config = dict(
    dataset='synthesized solo parts of chorales (CocoChorales)',
    train_examples=39062,
    hop_length=160,
    spec_augment=False,
    targets=['instrument'],
    depths=[1, 1, 2, 1],
    kernel_size=3,
    widths=[192, 288, 432, 640],
    rnn_width=192,
    rnn_residual=True,
    optimizer='adamw',
    eps=1e-10,
    epochs=5.1,
    decay_fraction=0.2,
    warmup_steps=620,
)
Rows from block 3 of a small sound classifier, named by matrix and row number. Each number is 50 + 15 x the weight over its row's rms, rounded and kept within 0 to 99. All counts start at 0.
After each channel's rows are labels from the 100 clips, of 14976, where the channel reaches its highest value: "lies over" is the class under the peak. Only what is clearly more common there than usual is listed. The data: synthesized solo parts of chorales (CocoChorales). In brackets: how many of the 100, against the usual share in percent.
# conv: width-3 conv (model.blocks.3.conv.weight, 432x432x3, each kernel summed), inputs 174-260

conv.77:39 61 63 42 54 46 36 88 53 53 35 27 65 44 41 66 59 57 38 39 66 77 63 59 65 37 59 49 43 48 36 29 44 42 81 38 59 66 82 51 33 46 56 46 46 45 70 40 36 57 58 31 64 50 30 61 36 31 36 73 48 37 43 33 40 46 65 61 75 39 32 47 88 47 42 66 43 51 57 66 23 29 71 32 44 41 45
lies over: D#4 (65 vs 4.3)

conv.254:25 52 76 55 48 44 35 72 60 62 35 53 58 58 49 26 48 78 40 45 57 53 40 58 59 48 54 66 40 40 48 36 54 48 78 41 51 87 63 84 19 30 73 64 62 52 76 41 43 50 28 73 47 50 61 45 33 46 39 78 54 33 47 51 39 44 67 58 52 62 37 52 60 58 88 53 50 60 30 48 64 19 47 34 45 57 53
lies over: A#4 (27 vs 4.1)

conv.340:72 34 54 62 58 27 93 30 34 62 95 34 50 37 74 34 37 37 34 44 50 42 38 29 30 43 66 53 59 61 36 53 56 68 34 88 30 32 24 39 52 41 31 35 63 39 34 58 41 49 33 43 42 63 48 59 91 57 37 53 58 91 53 36 36 31 28 25 39 33 60 60 25 29 68 48 28 29 45 61 48 62 29 62 41 33 43
lies over: C#5 (30 vs 3.6)

conv.306:36 25 45 54 23 49 54 63 58 55 55 53 59 51 89 35 54 51 64 80 43 68 63 52 41 76 42 59 50 37 67 59 40 55 53 76 60 58 61 41 46 69 51 66 58 77 58 78 54 99 51 43 63 98 36 59 53 62 62 51 50 53 48 45 44 51 61 51 43 43 59 31 60 53 27 63 54 62 77 41 58 54 41 52 51 50 84
lies over: D4 (63 vs 4.4)

conv.45:32 53 30 44 51 52 39 45 66 41 44 52 44 45 66 56 35 34 59 81 39 50 99 32 64 72 40 39 52 41 59 55 34 41 28 61 75 39 39 44 47 66 28 58 41 57 33 62 60 65 68 42 91 71 34 75 39 56 60 36 53 38 56 50 49 56 29 46 53 44 50 37 65 58 26 79 60 63 65 62 55 44 70 36 57 54 59
lies over: D4 (35 vs 4.4)

conv.34:20 54 92 49 72 41 30 87 38 57 43 44 71 32 48 23 72 84 50 47 62 55 37 47 60 59 51 50 32 36 40 42 57 55 63 36 40 71 69 90 29 25 57 63 50 48 69 58 64 51 33 50 47 46 54 45 28 48 41 77 57 28 39 50 60 42 82 56 79 40 49 32 72 60 83 47 46 64 36 56 48 54 44 60 42 67 54
lies over: D#4 (65 vs 4.3)

conv.138:50 54 58 44 55 50 45 50 57 44 42 67 58 34 76 34 66 55 99 67 58 65 69 41 53 86 20 35 49 31 82 46 53 40 36 62 46 35 50 46 29 60 32 53 29 83 38 88 63 78 41 41 78 80 38 60 45 43 51 37 62 43 49 52 75 51 43 51 49 45 37 43 48 72 50 64 56 54 73 36 62 66 47 55 50 63 62
lies over: F3 (50 vs 1); D4 (30 vs 4.4)

conv.185:58 55 52 42 68 50 37 50 39 42 38 71 80 34 37 59 81 36 62 29 77 72 52 47 81 47 32 35 41 46 45 35 66 39 48 33 61 27 54 50 41 38 38 28 28 58 37 53 55 35 49 27 61 40 43 53 40 33 31 39 67 38 43 34 82 47 34 51 71 57 34 55 81 80 50 61 46 63 72 66 30 46 73 42 45 61 28
lies over: G4 (26 vs 2.6)

conv.312:32 43 50 42 25 37 47 62 74 53 49 57 67 47 63 32 53 56 52 60 50 64 53 51 54 64 54 54 34 26 59 58 57 55 54 67 51 81 61 62 47 46 65 90 53 98 55 62 48 99 42 67 54 74 61 60 44 60 46 57 41 43 36 41 27 39 63 56 53 41 59 38 52 58 51 60 42 48 69 57 75 45 40 46 39 59 99
lies over: F4 (61 vs 3.3)

conv.338:44 52 26 43 39 50 27 34 63 42 35 48 36 28 54 74 32 30 52 64 29 53 91 36 46 52 60 35 45 50 54 45 28 42 31 50 56 36 47 45 53 79 35 43 37 60 23 51 36 61 59 40 83 60 21 69 29 41 38 31 31 28 49 36 29 47 23 45 41 33 39 47 44 31 25 76 36 39 67 55 59 32 62 24 48 30 54
lies over: F4 (36 vs 3.3); F#4 (35 vs 3.1)

conv.203:18 63 55 31 69 47 31 66 44 31 32 54 59 32 35 52 59 58 55 52 49 50 64 36 71 60 18 24 46 36 46 40 39 28 39 34 74 47 55 59 35 40 39 56 32 34 48 59 68 49 52 29 72 42 42 55 31 42 43 45 65 31 43 57 79 49 51 50 81 52 34 15 89 63 45 69 56 65 54 64 23 56 73 49 48 74 48
lies over: G4 (38 vs 2.6); C5 (33 vs 3.7)

conv.386:51 64 66 43 68 47 68 57 47 43 46 21 39 56 48 64 65 62 52 32 34 34 45 35 46 49 44 29 46 58 45 34 50 46 24 42 36 25 41 51 32 57 26 51 37 34 62 64 60 47 69 32 58 47 64 51 69 32 68 50 37 69 49 53 52 47 69 39 74 37 34 14 43 51 51 49 44 34 41 47 27 96 52 83 47 49 60
lies over: E3 (41 vs 0.8); D3 (40 vs 0.9)

conv.192:34 70 49 41 45 43 39 72 67 49 40 34 62 56 32 70 54 56 36 36 63 70 64 64 66 32 54 62 39 51 48 33 42 46 89 33 70 70 64 44 45 48 64 43 59 50 73 30 34 57 58 41 61 42 27 59 41 35 35 62 56 41 39 49 41 41 55 51 70 54 36 60 86 48 36 61 42 53 56 64 18 29 72 32 38 45 41
lies over: D#4 (61 vs 4.3)

conv.401:70 37 46 40 45 39 70 63 55 49 46 55 83 49 45 59 69 40 52 35 67 67 40 46 63 42 35 24 39 54 44 41 89 44 45 51 34 60 57 58 40 55 59 84 32 76 52 49 38 70 58 63 43 50 90 47 70 37 61 52 58 69 35 26 51 37 71 47 63 50 36 41 61 85 55 54 33 47 65 50 54 62 53 54 33 53 85
lies over: D3 (28 vs 0.9)

conv.300:68 62 54 49 44 50 86 53 70 49 52 42 51 77 39 68 54 59 47 43 43 41 44 51 51 43 46 58 49 60 55 40 72 56 55 50 51 59 37 51 28 61 56 68 65 51 78 44 45 56 74 63 46 38 86 49 91 44 74 54 51 90 52 55 43 51 75 39 61 62 46 54 42 69 52 48 52 46 42 46 42 81 55 69 50 54 78
lies over: E3 (46 vs 0.8); D3 (40 vs 0.9)

conv.326:51 44 45 52 40 64 61 53 41 53 45 46 41 65 51 53 45 45 45 90 44 44 62 49 43 79 58 49 67 56 46 70 43 47 45 50 66 45 39 40 56 52 45 73 53 40 51 47 87 46 74 40 59 52 51 56 62 73 98 43 53 63 69 80 62 65 49 57 34 51 66 43 58 59 35 53 75 78 52 44 37 61 57 50 67 66 53
lies over: C5 (43 vs 3.7)

conv.358:52 34 32 26 30 35 51 27 55 21 44 42 30 36 57 57 30 33 52 67 38 54 67 29 36 56 64 50 33 28 59 60 29 50 46 60 53 37 25 33 63 56 29 47 39 59 30 50 41 59 50 42 60 59 23 52 50 54 54 38 39 49 32 41 32 31 19 32 16 30 53 61 29 34 29 58 30 47 66 35 51 26 35 28 36 38 51
lies over: D4 (51 vs 4.4); F3 (29 vs 1)

conv.113:74 34 63 44 61 38 90 45 40 49 70 49 58 40 80 41 46 45 40 52 75 57 46 51 60 57 66 46 63 44 43 50 53 47 58 86 48 39 45 45 45 50 42 34 43 37 46 59 46 52 42 41 53 71 47 44 88 44 46 65 69 90 49 43 48 40 42 43 52 44 42 65 57 52 64 60 39 52 47 48 39 36 49 35 43 47 41
lies over: A4 (43 vs 3.4)

conv.380:55 66 62 70 60 42 71 51 53 69 68 17 46 47 49 70 60 57 50 33 28 41 53 27 40 41 43 48 41 76 39 44 65 71 22 45 38 29 34 51 45 58 27 53 59 34 56 62 49 43 69 41 63 38 74 70 69 53 49 43 35 70 55 46 44 44 67 34 78 29 58 32 42 47 47 56 36 28 49 68 37 86 50 92 52 42 64
lies over: D3 (35 vs 0.9)

conv.231:66 37 49 74 55 48 81 49 41 72 79 42 65 56 63 54 63 41 45 45 52 51 29 34 46 52 43 60 45 79 36 55 86 79 43 61 28 45 42 59 46 52 38 63 69 48 67 63 44 58 60 50 36 55 79 53 86 64 66 53 57 84 61 38 45 50 76 38 66 44 68 41 39 61 53 40 47 44 49 62 42 99 38 98 58 48 74
lies over: E3 (38 vs 0.8); D3 (37 vs 0.9)

conv.308:43 58 65 44 58 45 45 94 47 60 41 31 72 37 53 58 61 56 41 39 71 83 56 59 63 44 58 41 43 50 35 30 53 50 74 49 52 65 93 55 22 45 58 51 44 47 66 50 34 63 54 28 64 59 36 60 46 36 42 77 49 45 40 27 42 44 66 66 76 33 39 39 86 50 47 66 43 51 61 65 29 36 64 36 42 41 54
lies over: D#4 (62 vs 4.3)

conv.162:52 23 36 50 47 30 49 27 29 48 59 40 52 38 46 42 45 33 38 49 54 59 34 32 39 42 69 66 32 43 35 74 53 75 52 45 40 32 22 27 83 28 28 51 58 48 35 37 43 42 34 39 29 39 42 42 52 69 51 36 42 50 45 37 43 35 32 31 34 31 77 64 30 36 38 32 36 41 66 50 23 43 23 58 43 42 42
lies over: C#5 (42 vs 3.6)

conv.188:52 47 42 43 35 39 34 62 62 47 42 52 73 33 64 60 65 40 61 59 57 80 77 46 55 59 32 38 34 50 57 43 50 45 48 55 51 54 59 44 44 68 49 62 37 83 45 61 38 90 61 36 75 77 35 70 35 40 44 45 43 34 39 26 47 39 52 48 57 29 39 42 63 53 23 71 36 48 96 59 56 39 60 34 38 39 73
lies over: F4 (58 vs 3.3)

conv.121:33 50 53 49 37 44 60 55 81 52 54 54 42 63 98 24 40 55 75 79 45 52 65 55 40 74 46 70 45 28 94 46 46 50 58 84 55 54 58 43 34 64 49 56 67 88 57 84 37 99 36 54 64 99 45 60 58 48 42 58 34 59 48 57 26 45 49 48 35 45 47 56 42 41 47 68 41 40 60 45 70 51 29 43 47 43 79
lies over: D4 (55 vs 4.4); F3 (35 vs 1)

conv.74:24 70 63 39 85 44 33 62 48 39 34 54 58 26 50 56 71 60 60 43 51 47 55 35 74 60 31 28 42 41 50 43 42 33 26 32 64 29 51 65 48 41 30 35 33 37 39 70 73 41 49 28 66 46 39 53 31 38 35 39 65 33 37 53 77 45 51 47 96 50 35 26 78 62 52 61 48 63 51 64 30 61 67 58 42 73 29
lies over: G4 (28 vs 2.6)

conv.273:79 28 62 42 56 45 62 43 33 44 50 63 69 52 58 41 67 41 52 38 99 78 39 51 69 54 58 47 55 41 49 48 64 47 66 60 51 38 50 48 43 35 42 22 40 55 52 49 46 32 31 39 48 59 44 46 61 45 45 65 70 62 47 31 63 43 34 47 51 54 45 78 65 66 67 56 40 56 72 52 37 33 55 33 46 45 24
lies over: G5 (63 vs 2.5)

conv.37:72 35 54 59 57 29 99 29 36 60 86 38 51 38 74 32 37 36 36 44 49 44 39 31 34 42 65 54 61 58 38 57 54 67 34 93 33 34 24 39 56 39 34 37 62 38 32 56 43 50 34 47 43 62 45 57 98 58 38 52 60 97 50 38 37 32 28 25 38 38 62 61 25 33 67 49 31 31 45 59 50 57 28 59 41 36 42
lies over: C#5 (30 vs 3.6)

conv.366:65 16 49 46 42 53 59 41 32 43 55 41 30 42 43 63 23 44 15 51 50 39 53 46 47 32 90 35 60 53 09 50 41 37 47 58 39 39 48 45 56 57 43 35 32 00 49 21 38 20 53 45 40 36 53 47 58 46 50 63 51 60 53 34 31 51 48 53 33 48 41 58 42 33 63 46 46 44 32 42 54 29 47 38 50 34 28
lies over: A4 (53 vs 3.4)

conv.38:60 46 41 36 40 48 65 40 37 35 32 31 43 51 23 75 63 41 38 57 43 54 53 35 43 47 47 29 47 60 32 51 51 32 34 27 57 31 28 33 43 65 23 51 36 39 62 33 54 34 99 31 52 23 50 54 65 51 79 36 42 67 50 51 57 50 56 36 53 28 45 33 54 60 20 50 52 55 69 47 20 69 58 52 50 45 56
lies over: D3 (34 vs 0.9); E3 (32 vs 0.8)

conv.229:54 17 59 32 52 44 48 46 27 32 46 35 29 29 40 51 31 52 28 50 52 37 45 38 46 34 84 43 50 37 24 55 40 37 52 47 39 43 43 51 62 43 35 32 32 09 51 25 46 13 45 44 33 30 46 35 47 51 47 69 48 47 42 43 42 42 50 44 37 36 48 56 40 31 69 39 35 46 25 33 40 23 32 35 42 48 19
lies over: A4 (43 vs 3.4)

conv.130:68 53 55 47 50 48 99 39 56 51 83 55 45 49 76 47 43 47 50 57 50 42 58 48 52 59 56 46 72 50 55 59 50 53 41 99 67 43 35 37 48 48 52 57 52 47 45 59 63 62 54 67 62 68 54 60 99 61 53 54 68 99 55 65 61 49 43 42 46 53 59 59 49 56 61 61 55 56 45 52 58 45 52 48 51 59 54
lies over: A4 (29 vs 3.4)

conv.417:48 36 38 46 68 54 56 63 35 49 50 72 97 47 47 33 64 32 45 55 79 65 41 56 88 65 44 52 56 38 42 56 68 42 58 58 62 59 53 64 52 28 58 62 56 54 48 55 71 62 35 50 47 49 56 38 52 55 47 49 99 53 44 56 88 54 57 53 66 71 52 41 95 89 48 54 59 86 65 59 45 41 64 36 51 74 56
lies over: C5 (48 vs 3.7); G4 (25 vs 2.6)

conv.65:19 71 54 45 48 55 27 53 72 44 30 49 23 59 67 51 39 57 69 53 13 39 69 57 42 67 47 48 48 44 77 12 11 27 43 51 59 53 61 57 16 64 54 42 48 61 51 75 48 66 49 54 76 68 31 65 24 13 33 46 21 26 49 60 42 53 42 61 47 54 09 43 41 25 57 69 40 34 47 49 63 54 53 46 48 39 54
lies over: F3 (93 vs 1)

conv.178:70 35 54 64 58 25 90 32 36 64 99 32 53 38 76 36 37 36 36 43 51 42 41 30 32 42 63 56 59 64 37 52 59 68 37 87 31 32 27 41 52 43 32 35 65 41 35 58 39 50 35 45 42 65 51 60 90 57 33 54 56 89 51 35 32 28 30 27 42 37 60 59 26 31 67 49 26 28 45 63 49 65 31 65 40 32 45
lies over: C#5 (30 vs 3.6)

conv.404:54 44 50 35 44 46 68 51 40 34 34 26 41 52 28 67 62 52 39 59 38 50 49 34 43 53 49 29 45 56 36 57 50 31 38 34 55 34 31 34 49 59 24 53 34 39 71 40 57 46 87 27 50 34 52 55 72 56 87 50 48 72 48 53 58 47 63 37 58 30 51 23 54 60 26 52 49 59 63 42 15 78 51 58 49 50 60
lies over: D3 (40 vs 0.9); E3 (35 vs 0.8)

conv.219:35 70 53 60 69 66 33 36 55 60 33 61 38 48 45 66 47 52 58 50 36 25 67 53 62 53 38 24 63 58 48 30 29 32 09 43 54 26 62 57 35 60 48 44 30 35 28 63 58 46 56 45 74 48 31 63 34 24 38 31 46 34 66 50 57 68 34 63 71 59 22 23 58 42 55 72 69 53 42 61 60 59 78 52 64 57 40
lies over: F#4 (28 vs 3.1)

conv.292:41 65 49 69 62 84 45 40 44 65 42 72 38 63 42 50 48 49 64 60 34 34 58 62 55 58 37 36 81 60 59 49 35 38 31 43 39 40 68 46 48 47 57 49 40 35 38 66 67 35 43 49 64 42 39 47 46 42 52 29 53 46 84 59 62 91 41 77 52 77 40 38 43 47 46 56 99 62 40 37 67 71 77 61 87 65 42
lies over: G3 (25 vs 1.8)

conv.367:62 73 48 59 35 62 53 46 72 61 42 50 35 59 34 99 46 38 40 45 42 47 77 55 40 31 64 30 61 74 30 38 40 43 30 40 51 41 60 54 57 87 53 54 39 42 48 38 33 39 86 52 73 35 49 65 52 29 48 53 26 55 63 23 24 62 48 58 71 56 28 49 48 39 52 70 58 38 64 53 58 45 93 47 62 26 60
lies over: F#4 (37 vs 3.1); F4 (31 vs 3.3)

conv.97:64 39 42 73 54 42 79 45 50 72 78 41 65 53 49 54 57 34 41 38 46 46 31 29 46 45 45 59 40 76 38 54 88 78 35 55 23 52 34 61 49 52 44 68 67 50 58 56 44 53 57 60 33 44 91 54 79 63 61 47 52 79 56 30 40 46 75 35 63 42 68 44 35 62 53 42 43 39 46 64 49 93 38 92 54 50 72
lies over: E3 (34 vs 0.8); D3 (34 vs 0.9)

conv.95:75 52 59 43 61 41 85 38 58 42 56 31 50 56 62 67 62 49 50 40 59 32 49 33 53 45 60 38 47 68 42 39 67 43 33 64 42 35 30 48 36 65 35 55 41 47 75 59 41 62 74 45 56 61 70 57 94 38 71 59 62 92 45 41 50 40 69 31 65 43 39 43 43 62 58 59 37 41 42 54 37 86 51 72 42 46 73
lies over: E3 (43 vs 0.8); D3 (42 vs 0.9)

conv.339:66 53 51 40 45 46 69 52 49 38 36 28 47 55 34 77 76 48 56 54 51 59 55 32 43 51 37 28 43 69 46 42 59 36 42 35 52 30 37 32 40 75 24 51 35 51 68 48 51 51 89 30 56 38 53 58 71 44 80 45 43 72 47 48 59 45 63 32 64 33 40 42 52 62 23 56 44 54 73 47 22 79 56 62 46 45 64
lies over: D3 (39 vs 0.9); E3 (36 vs 0.8)

conv.134:28 56 56 53 16 49 38 63 69 57 35 48 47 71 42 33 39 72 48 41 44 55 43 66 42 40 58 77 44 40 65 35 43 51 98 36 61 99 58 57 39 36 79 63 71 62 87 30 29 57 25 74 37 47 56 49 35 44 38 67 28 36 46 57 21 49 55 53 32 67 44 68 46 44 61 49 50 39 39 44 62 21 45 28 46 47 55
lies over: A#4 (61 vs 4.1)

conv.53:46 65 51 83 60 32 61 39 47 79 84 29 47 50 58 41 53 55 55 37 37 46 38 53 33 51 49 77 36 76 58 59 61 86 54 52 40 44 39 55 60 33 48 25 85 47 47 70 54 37 35 52 49 47 56 62 60 66 39 33 39 59 60 60 43 35 42 42 57 46 73 58 32 31 56 42 32 39 47 69 41 83 30 86 56 43 34
lies over: E5 (29 vs 2.8)

conv.391:47 38 29 38 18 42 38 35 60 35 38 45 31 38 63 60 32 35 60 70 32 55 76 35 28 59 52 50 36 41 65 53 26 54 40 55 51 36 37 35 58 76 34 47 45 65 29 61 34 64 54 42 69 68 24 58 34 50 53 33 27 37 40 38 22 38 25 37 22 32 49 53 25 28 24 64 34 41 69 37 58 35 38 33 39 28 57
lies over: F3 (50 vs 1); D4 (43 vs 4.4)

conv.70:45 89 69 33 58 41 55 59 64 35 37 45 40 63 41 42 60 84 66 24 41 42 40 66 41 51 46 58 42 34 80 29 32 31 60 39 59 62 51 55 36 37 63 36 59 57 67 57 65 47 31 61 51 44 44 38 53 23 36 52 44 54 42 91 60 43 52 44 59 62 22 55 41 44 57 32 42 37 45 29 34 62 34 54 38 62 30
lies over: A#4 (54 vs 4.1)

conv.102:43 32 36 54 14 54 43 45 63 52 45 60 38 49 78 53 32 44 61 69 26 50 74 53 32 60 51 52 50 60 69 33 34 52 36 66 47 48 63 48 36 90 51 43 54 67 47 68 25 74 52 49 69 81 27 64 42 36 46 56 28 43 54 30 15 50 42 56 23 51 36 41 35 33 45 75 41 39 63 44 71 50 47 33 51 18 61
lies over: D4 (52 vs 4.4); F3 (39 vs 1)

conv.221:65 36 49 37 52 47 73 67 40 43 48 51 74 54 41 55 69 53 34 57 64 64 39 47 65 62 26 40 48 54 35 51 71 44 58 48 56 66 51 54 41 50 57 86 46 57 68 41 63 68 65 54 40 52 80 39 76 55 81 54 75 75 44 52 69 49 78 47 69 47 51 32 75 83 46 45 61 70 60 44 36 77 48 67 47 71 83
lies over: E3 (37 vs 0.8); D3 (36 vs 0.9)

conv.156:68 52 56 46 57 47 99 41 55 51 80 53 48 51 73 45 44 47 50 57 52 46 58 49 49 56 58 43 71 46 53 58 47 52 43 99 58 45 39 34 48 51 55 51 49 48 44 59 59 60 48 64 60 65 51 58 99 53 48 54 64 99 57 62 50 47 45 43 47 57 52 58 42 46 60 58 49 43 45 49 60 46 50 46 50 53 52
lies over: A4 (30 vs 3.4)

conv.287:49 26 40 45 14 46 60 43 57 45 54 51 38 45 80 49 32 43 56 68 37 51 67 49 36 62 62 39 53 50 59 44 32 46 28 75 55 49 56 47 38 81 46 46 43 64 46 66 39 76 60 46 65 81 28 62 58 47 54 58 46 59 46 29 31 46 43 49 25 42 43 36 42 39 51 71 40 50 65 39 64 47 48 28 45 28 64
lies over: D4 (62 vs 4.4); F3 (26 vs 1)

conv.223:60 63 66 47 70 42 78 57 45 47 49 23 42 52 47 63 64 58 55 28 42 39 39 38 43 51 43 38 42 58 46 34 56 50 31 47 31 23 46 44 34 54 25 52 43 33 66 64 61 44 67 34 54 45 66 48 81 38 65 50 43 80 45 55 61 41 66 38 70 35 39 28 37 53 42 46 38 32 43 45 23 99 45 85 44 51 60
lies over: E3 (41 vs 0.8); D3 (41 vs 0.9)

conv.283:39 28 33 38 61 35 49 37 25 37 47 37 39 37 33 42 36 37 32 61 40 38 37 30 41 51 77 53 39 35 32 81 44 54 37 45 49 32 23 38 89 35 26 57 47 29 29 38 65 31 47 40 34 39 40 38 47 73 62 33 44 48 43 60 52 38 40 34 44 27 72 47 41 38 37 33 43 51 47 44 10 50 28 54 48 59 44
lies over: A#4 (79 vs 4.1)

conv.289:45 41 55 57 48 54 65 53 72 58 58 58 44 58 99 25 47 49 73 85 55 57 67 55 38 77 57 65 54 35 85 49 44 51 50 90 53 48 60 47 33 67 45 55 63 82 50 86 41 93 37 50 67 99 43 63 62 49 44 61 39 63 57 54 37 55 47 54 38 49 50 52 42 41 54 73 52 43 62 47 75 54 34 50 59 40 77
lies over: D4 (55 vs 4.4); F3 (33 vs 1)

conv.346:64 38 65 47 43 53 75 48 46 47 55 46 38 64 67 55 42 56 32 44 60 46 47 44 47 41 74 37 56 54 32 20 60 35 56 67 31 45 49 52 07 59 41 48 36 31 66 50 36 42 58 52 45 66 70 48 75 25 62 71 48 76 52 33 30 52 60 48 49 49 21 53 41 54 73 52 47 42 31 30 51 56 48 52 52 33 51
lies over: A4 (60 vs 3.4)

conv.114:70 36 62 41 52 38 95 46 45 47 71 41 41 42 71 43 44 48 36 54 61 57 52 44 46 53 72 43 62 44 40 52 40 51 56 88 47 44 45 31 49 47 45 46 44 36 48 54 54 54 47 49 54 63 49 52 89 48 49 63 60 94 48 46 41 38 42 42 45 37 47 64 46 39 56 54 40 41 46 43 47 44 44 43 42 48 45
lies over: A4 (45 vs 3.4)

conv.71:44 24 37 60 55 27 54 26 24 58 64 41 49 36 48 32 40 32 34 47 47 52 25 39 38 47 67 67 29 48 34 72 57 91 48 55 36 34 30 48 75 37 38 47 61 43 37 52 50 43 29 45 24 46 52 44 57 74 44 39 43 55 50 41 44 33 37 38 40 35 86 53 32 36 53 30 32 41 60 52 32 56 18 67 49 48 47
lies over: E5 (25 vs 2.8)

conv.352:32 85 40 49 57 45 36 42 80 49 44 52 51 59 30 78 31 52 46 48 42 30 76 60 70 42 45 61 45 51 57 47 46 44 58 32 96 56 35 53 56 54 58 29 61 46 55 39 49 41 64 55 78 31 40 70 34 44 40 40 62 36 46 61 58 49 23 43 66 68 43 58 71 58 42 69 51 65 41 69 36 36 90 40 47 64 27
lies over: F#4 (32 vs 3.1)

conv.370:66 45 45 29 46 37 52 25 53 23 44 46 45 50 48 60 52 38 58 48 64 62 62 32 50 46 67 64 35 27 59 58 46 53 60 47 53 35 20 15 63 35 24 38 45 61 43 41 46 35 44 43 61 47 30 49 50 50 51 44 51 51 37 43 53 36 23 25 31 31 51 89 35 50 44 51 36 43 69 34 16 40 38 41 44 42 33
lies over: G5 (64 vs 2.5)

conv.398:42 28 28 42 59 29 50 35 34 44 53 32 39 36 39 46 34 30 33 52 40 43 36 36 38 42 75 58 29 40 34 72 43 61 46 48 41 37 24 24 90 43 29 47 52 36 26 37 51 43 38 45 37 41 39 41 49 65 49 31 39 50 39 52 41 32 35 30 39 27 68 54 33 30 30 36 30 39 49 48 21 41 26 52 41 51 46
lies over: C#5 (36 vs 3.6)

conv.14:65 65 49 49 42 49 67 63 60 50 52 28 57 53 35 99 67 45 37 38 53 61 64 47 45 29 42 29 46 75 29 37 53 47 43 40 52 45 56 42 46 75 44 58 42 54 66 40 33 58 95 33 67 43 56 63 68 32 57 49 32 71 50 27 38 47 67 45 72 33 32 31 60 48 28 64 45 38 73 55 33 61 75 56 46 31 69
lies over: D3 (44 vs 0.9); E3 (36 vs 0.8)

conv.166:41 55 42 59 60 45 40 67 47 62 58 48 83 35 41 66 60 41 28 35 61 64 57 50 66 31 32 51 45 66 29 45 66 60 54 37 51 56 62 60 54 51 54 53 60 49 48 36 36 62 55 32 57 47 51 68 41 46 33 48 57 40 51 24 51 49 57 59 78 51 51 37 81 56 33 65 42 47 68 89 34 48 70 56 48 48 54
lies over: G4 (40 vs 2.6)

conv.119:32 34 16 72 55 59 39 42 55 73 71 71 73 50 50 37 15 19 34 42 47 21 40 53 65 39 40 64 55 65 38 53 78 73 31 51 39 57 55 70 61 43 60 62 69 54 24 48 44 53 24 66 36 45 65 57 43 61 32 29 64 38 62 26 45 61 47 59 40 70 66 39 51 58 57 54 60 56 24 70 75 59 58 64 57 56 58
lies over: E5 (32 vs 2.8)

conv.355:37 57 48 49 58 56 48 50 56 46 44 66 68 77 47 34 35 57 48 49 61 46 43 78 78 56 43 72 49 35 68 45 51 41 82 40 87 65 43 53 40 27 65 30 70 47 70 45 57 46 37 57 41 44 36 39 47 48 51 52 87 51 45 69 68 57 28 42 44 85 44 72 83 79 49 52 62 78 47 59 26 42 61 35 50 70 24
lies over: A#4 (48 vs 4.1)

conv.103:36 47 49 50 32 47 58 61 71 54 56 50 66 57 76 30 56 57 60 71 50 64 57 55 54 70 54 65 49 33 70 57 50 59 58 75 55 70 60 48 47 56 61 77 63 99 60 73 50 99 45 55 58 93 48 58 55 58 54 54 46 54 47 52 34 48 60 50 52 42 59 40 53 51 40 59 49 48 74 52 61 55 38 50 50 53 99
lies over: F4 (56 vs 3.3)

conv.392:33 62 54 36 62 42 42 44 61 38 40 49 41 29 79 40 48 52 88 68 34 47 67 29 57 84 27 36 38 35 76 45 38 36 18 64 52 30 42 42 34 59 20 50 34 64 27 99 67 73 49 40 81 78 34 62 41 42 48 24 47 40 41 61 63 42 33 36 53 29 40 32 46 51 42 64 44 57 62 50 56 68 46 54 42 62 60
lies over: F3 (39 vs 1); C#5 (25 vs 3.6)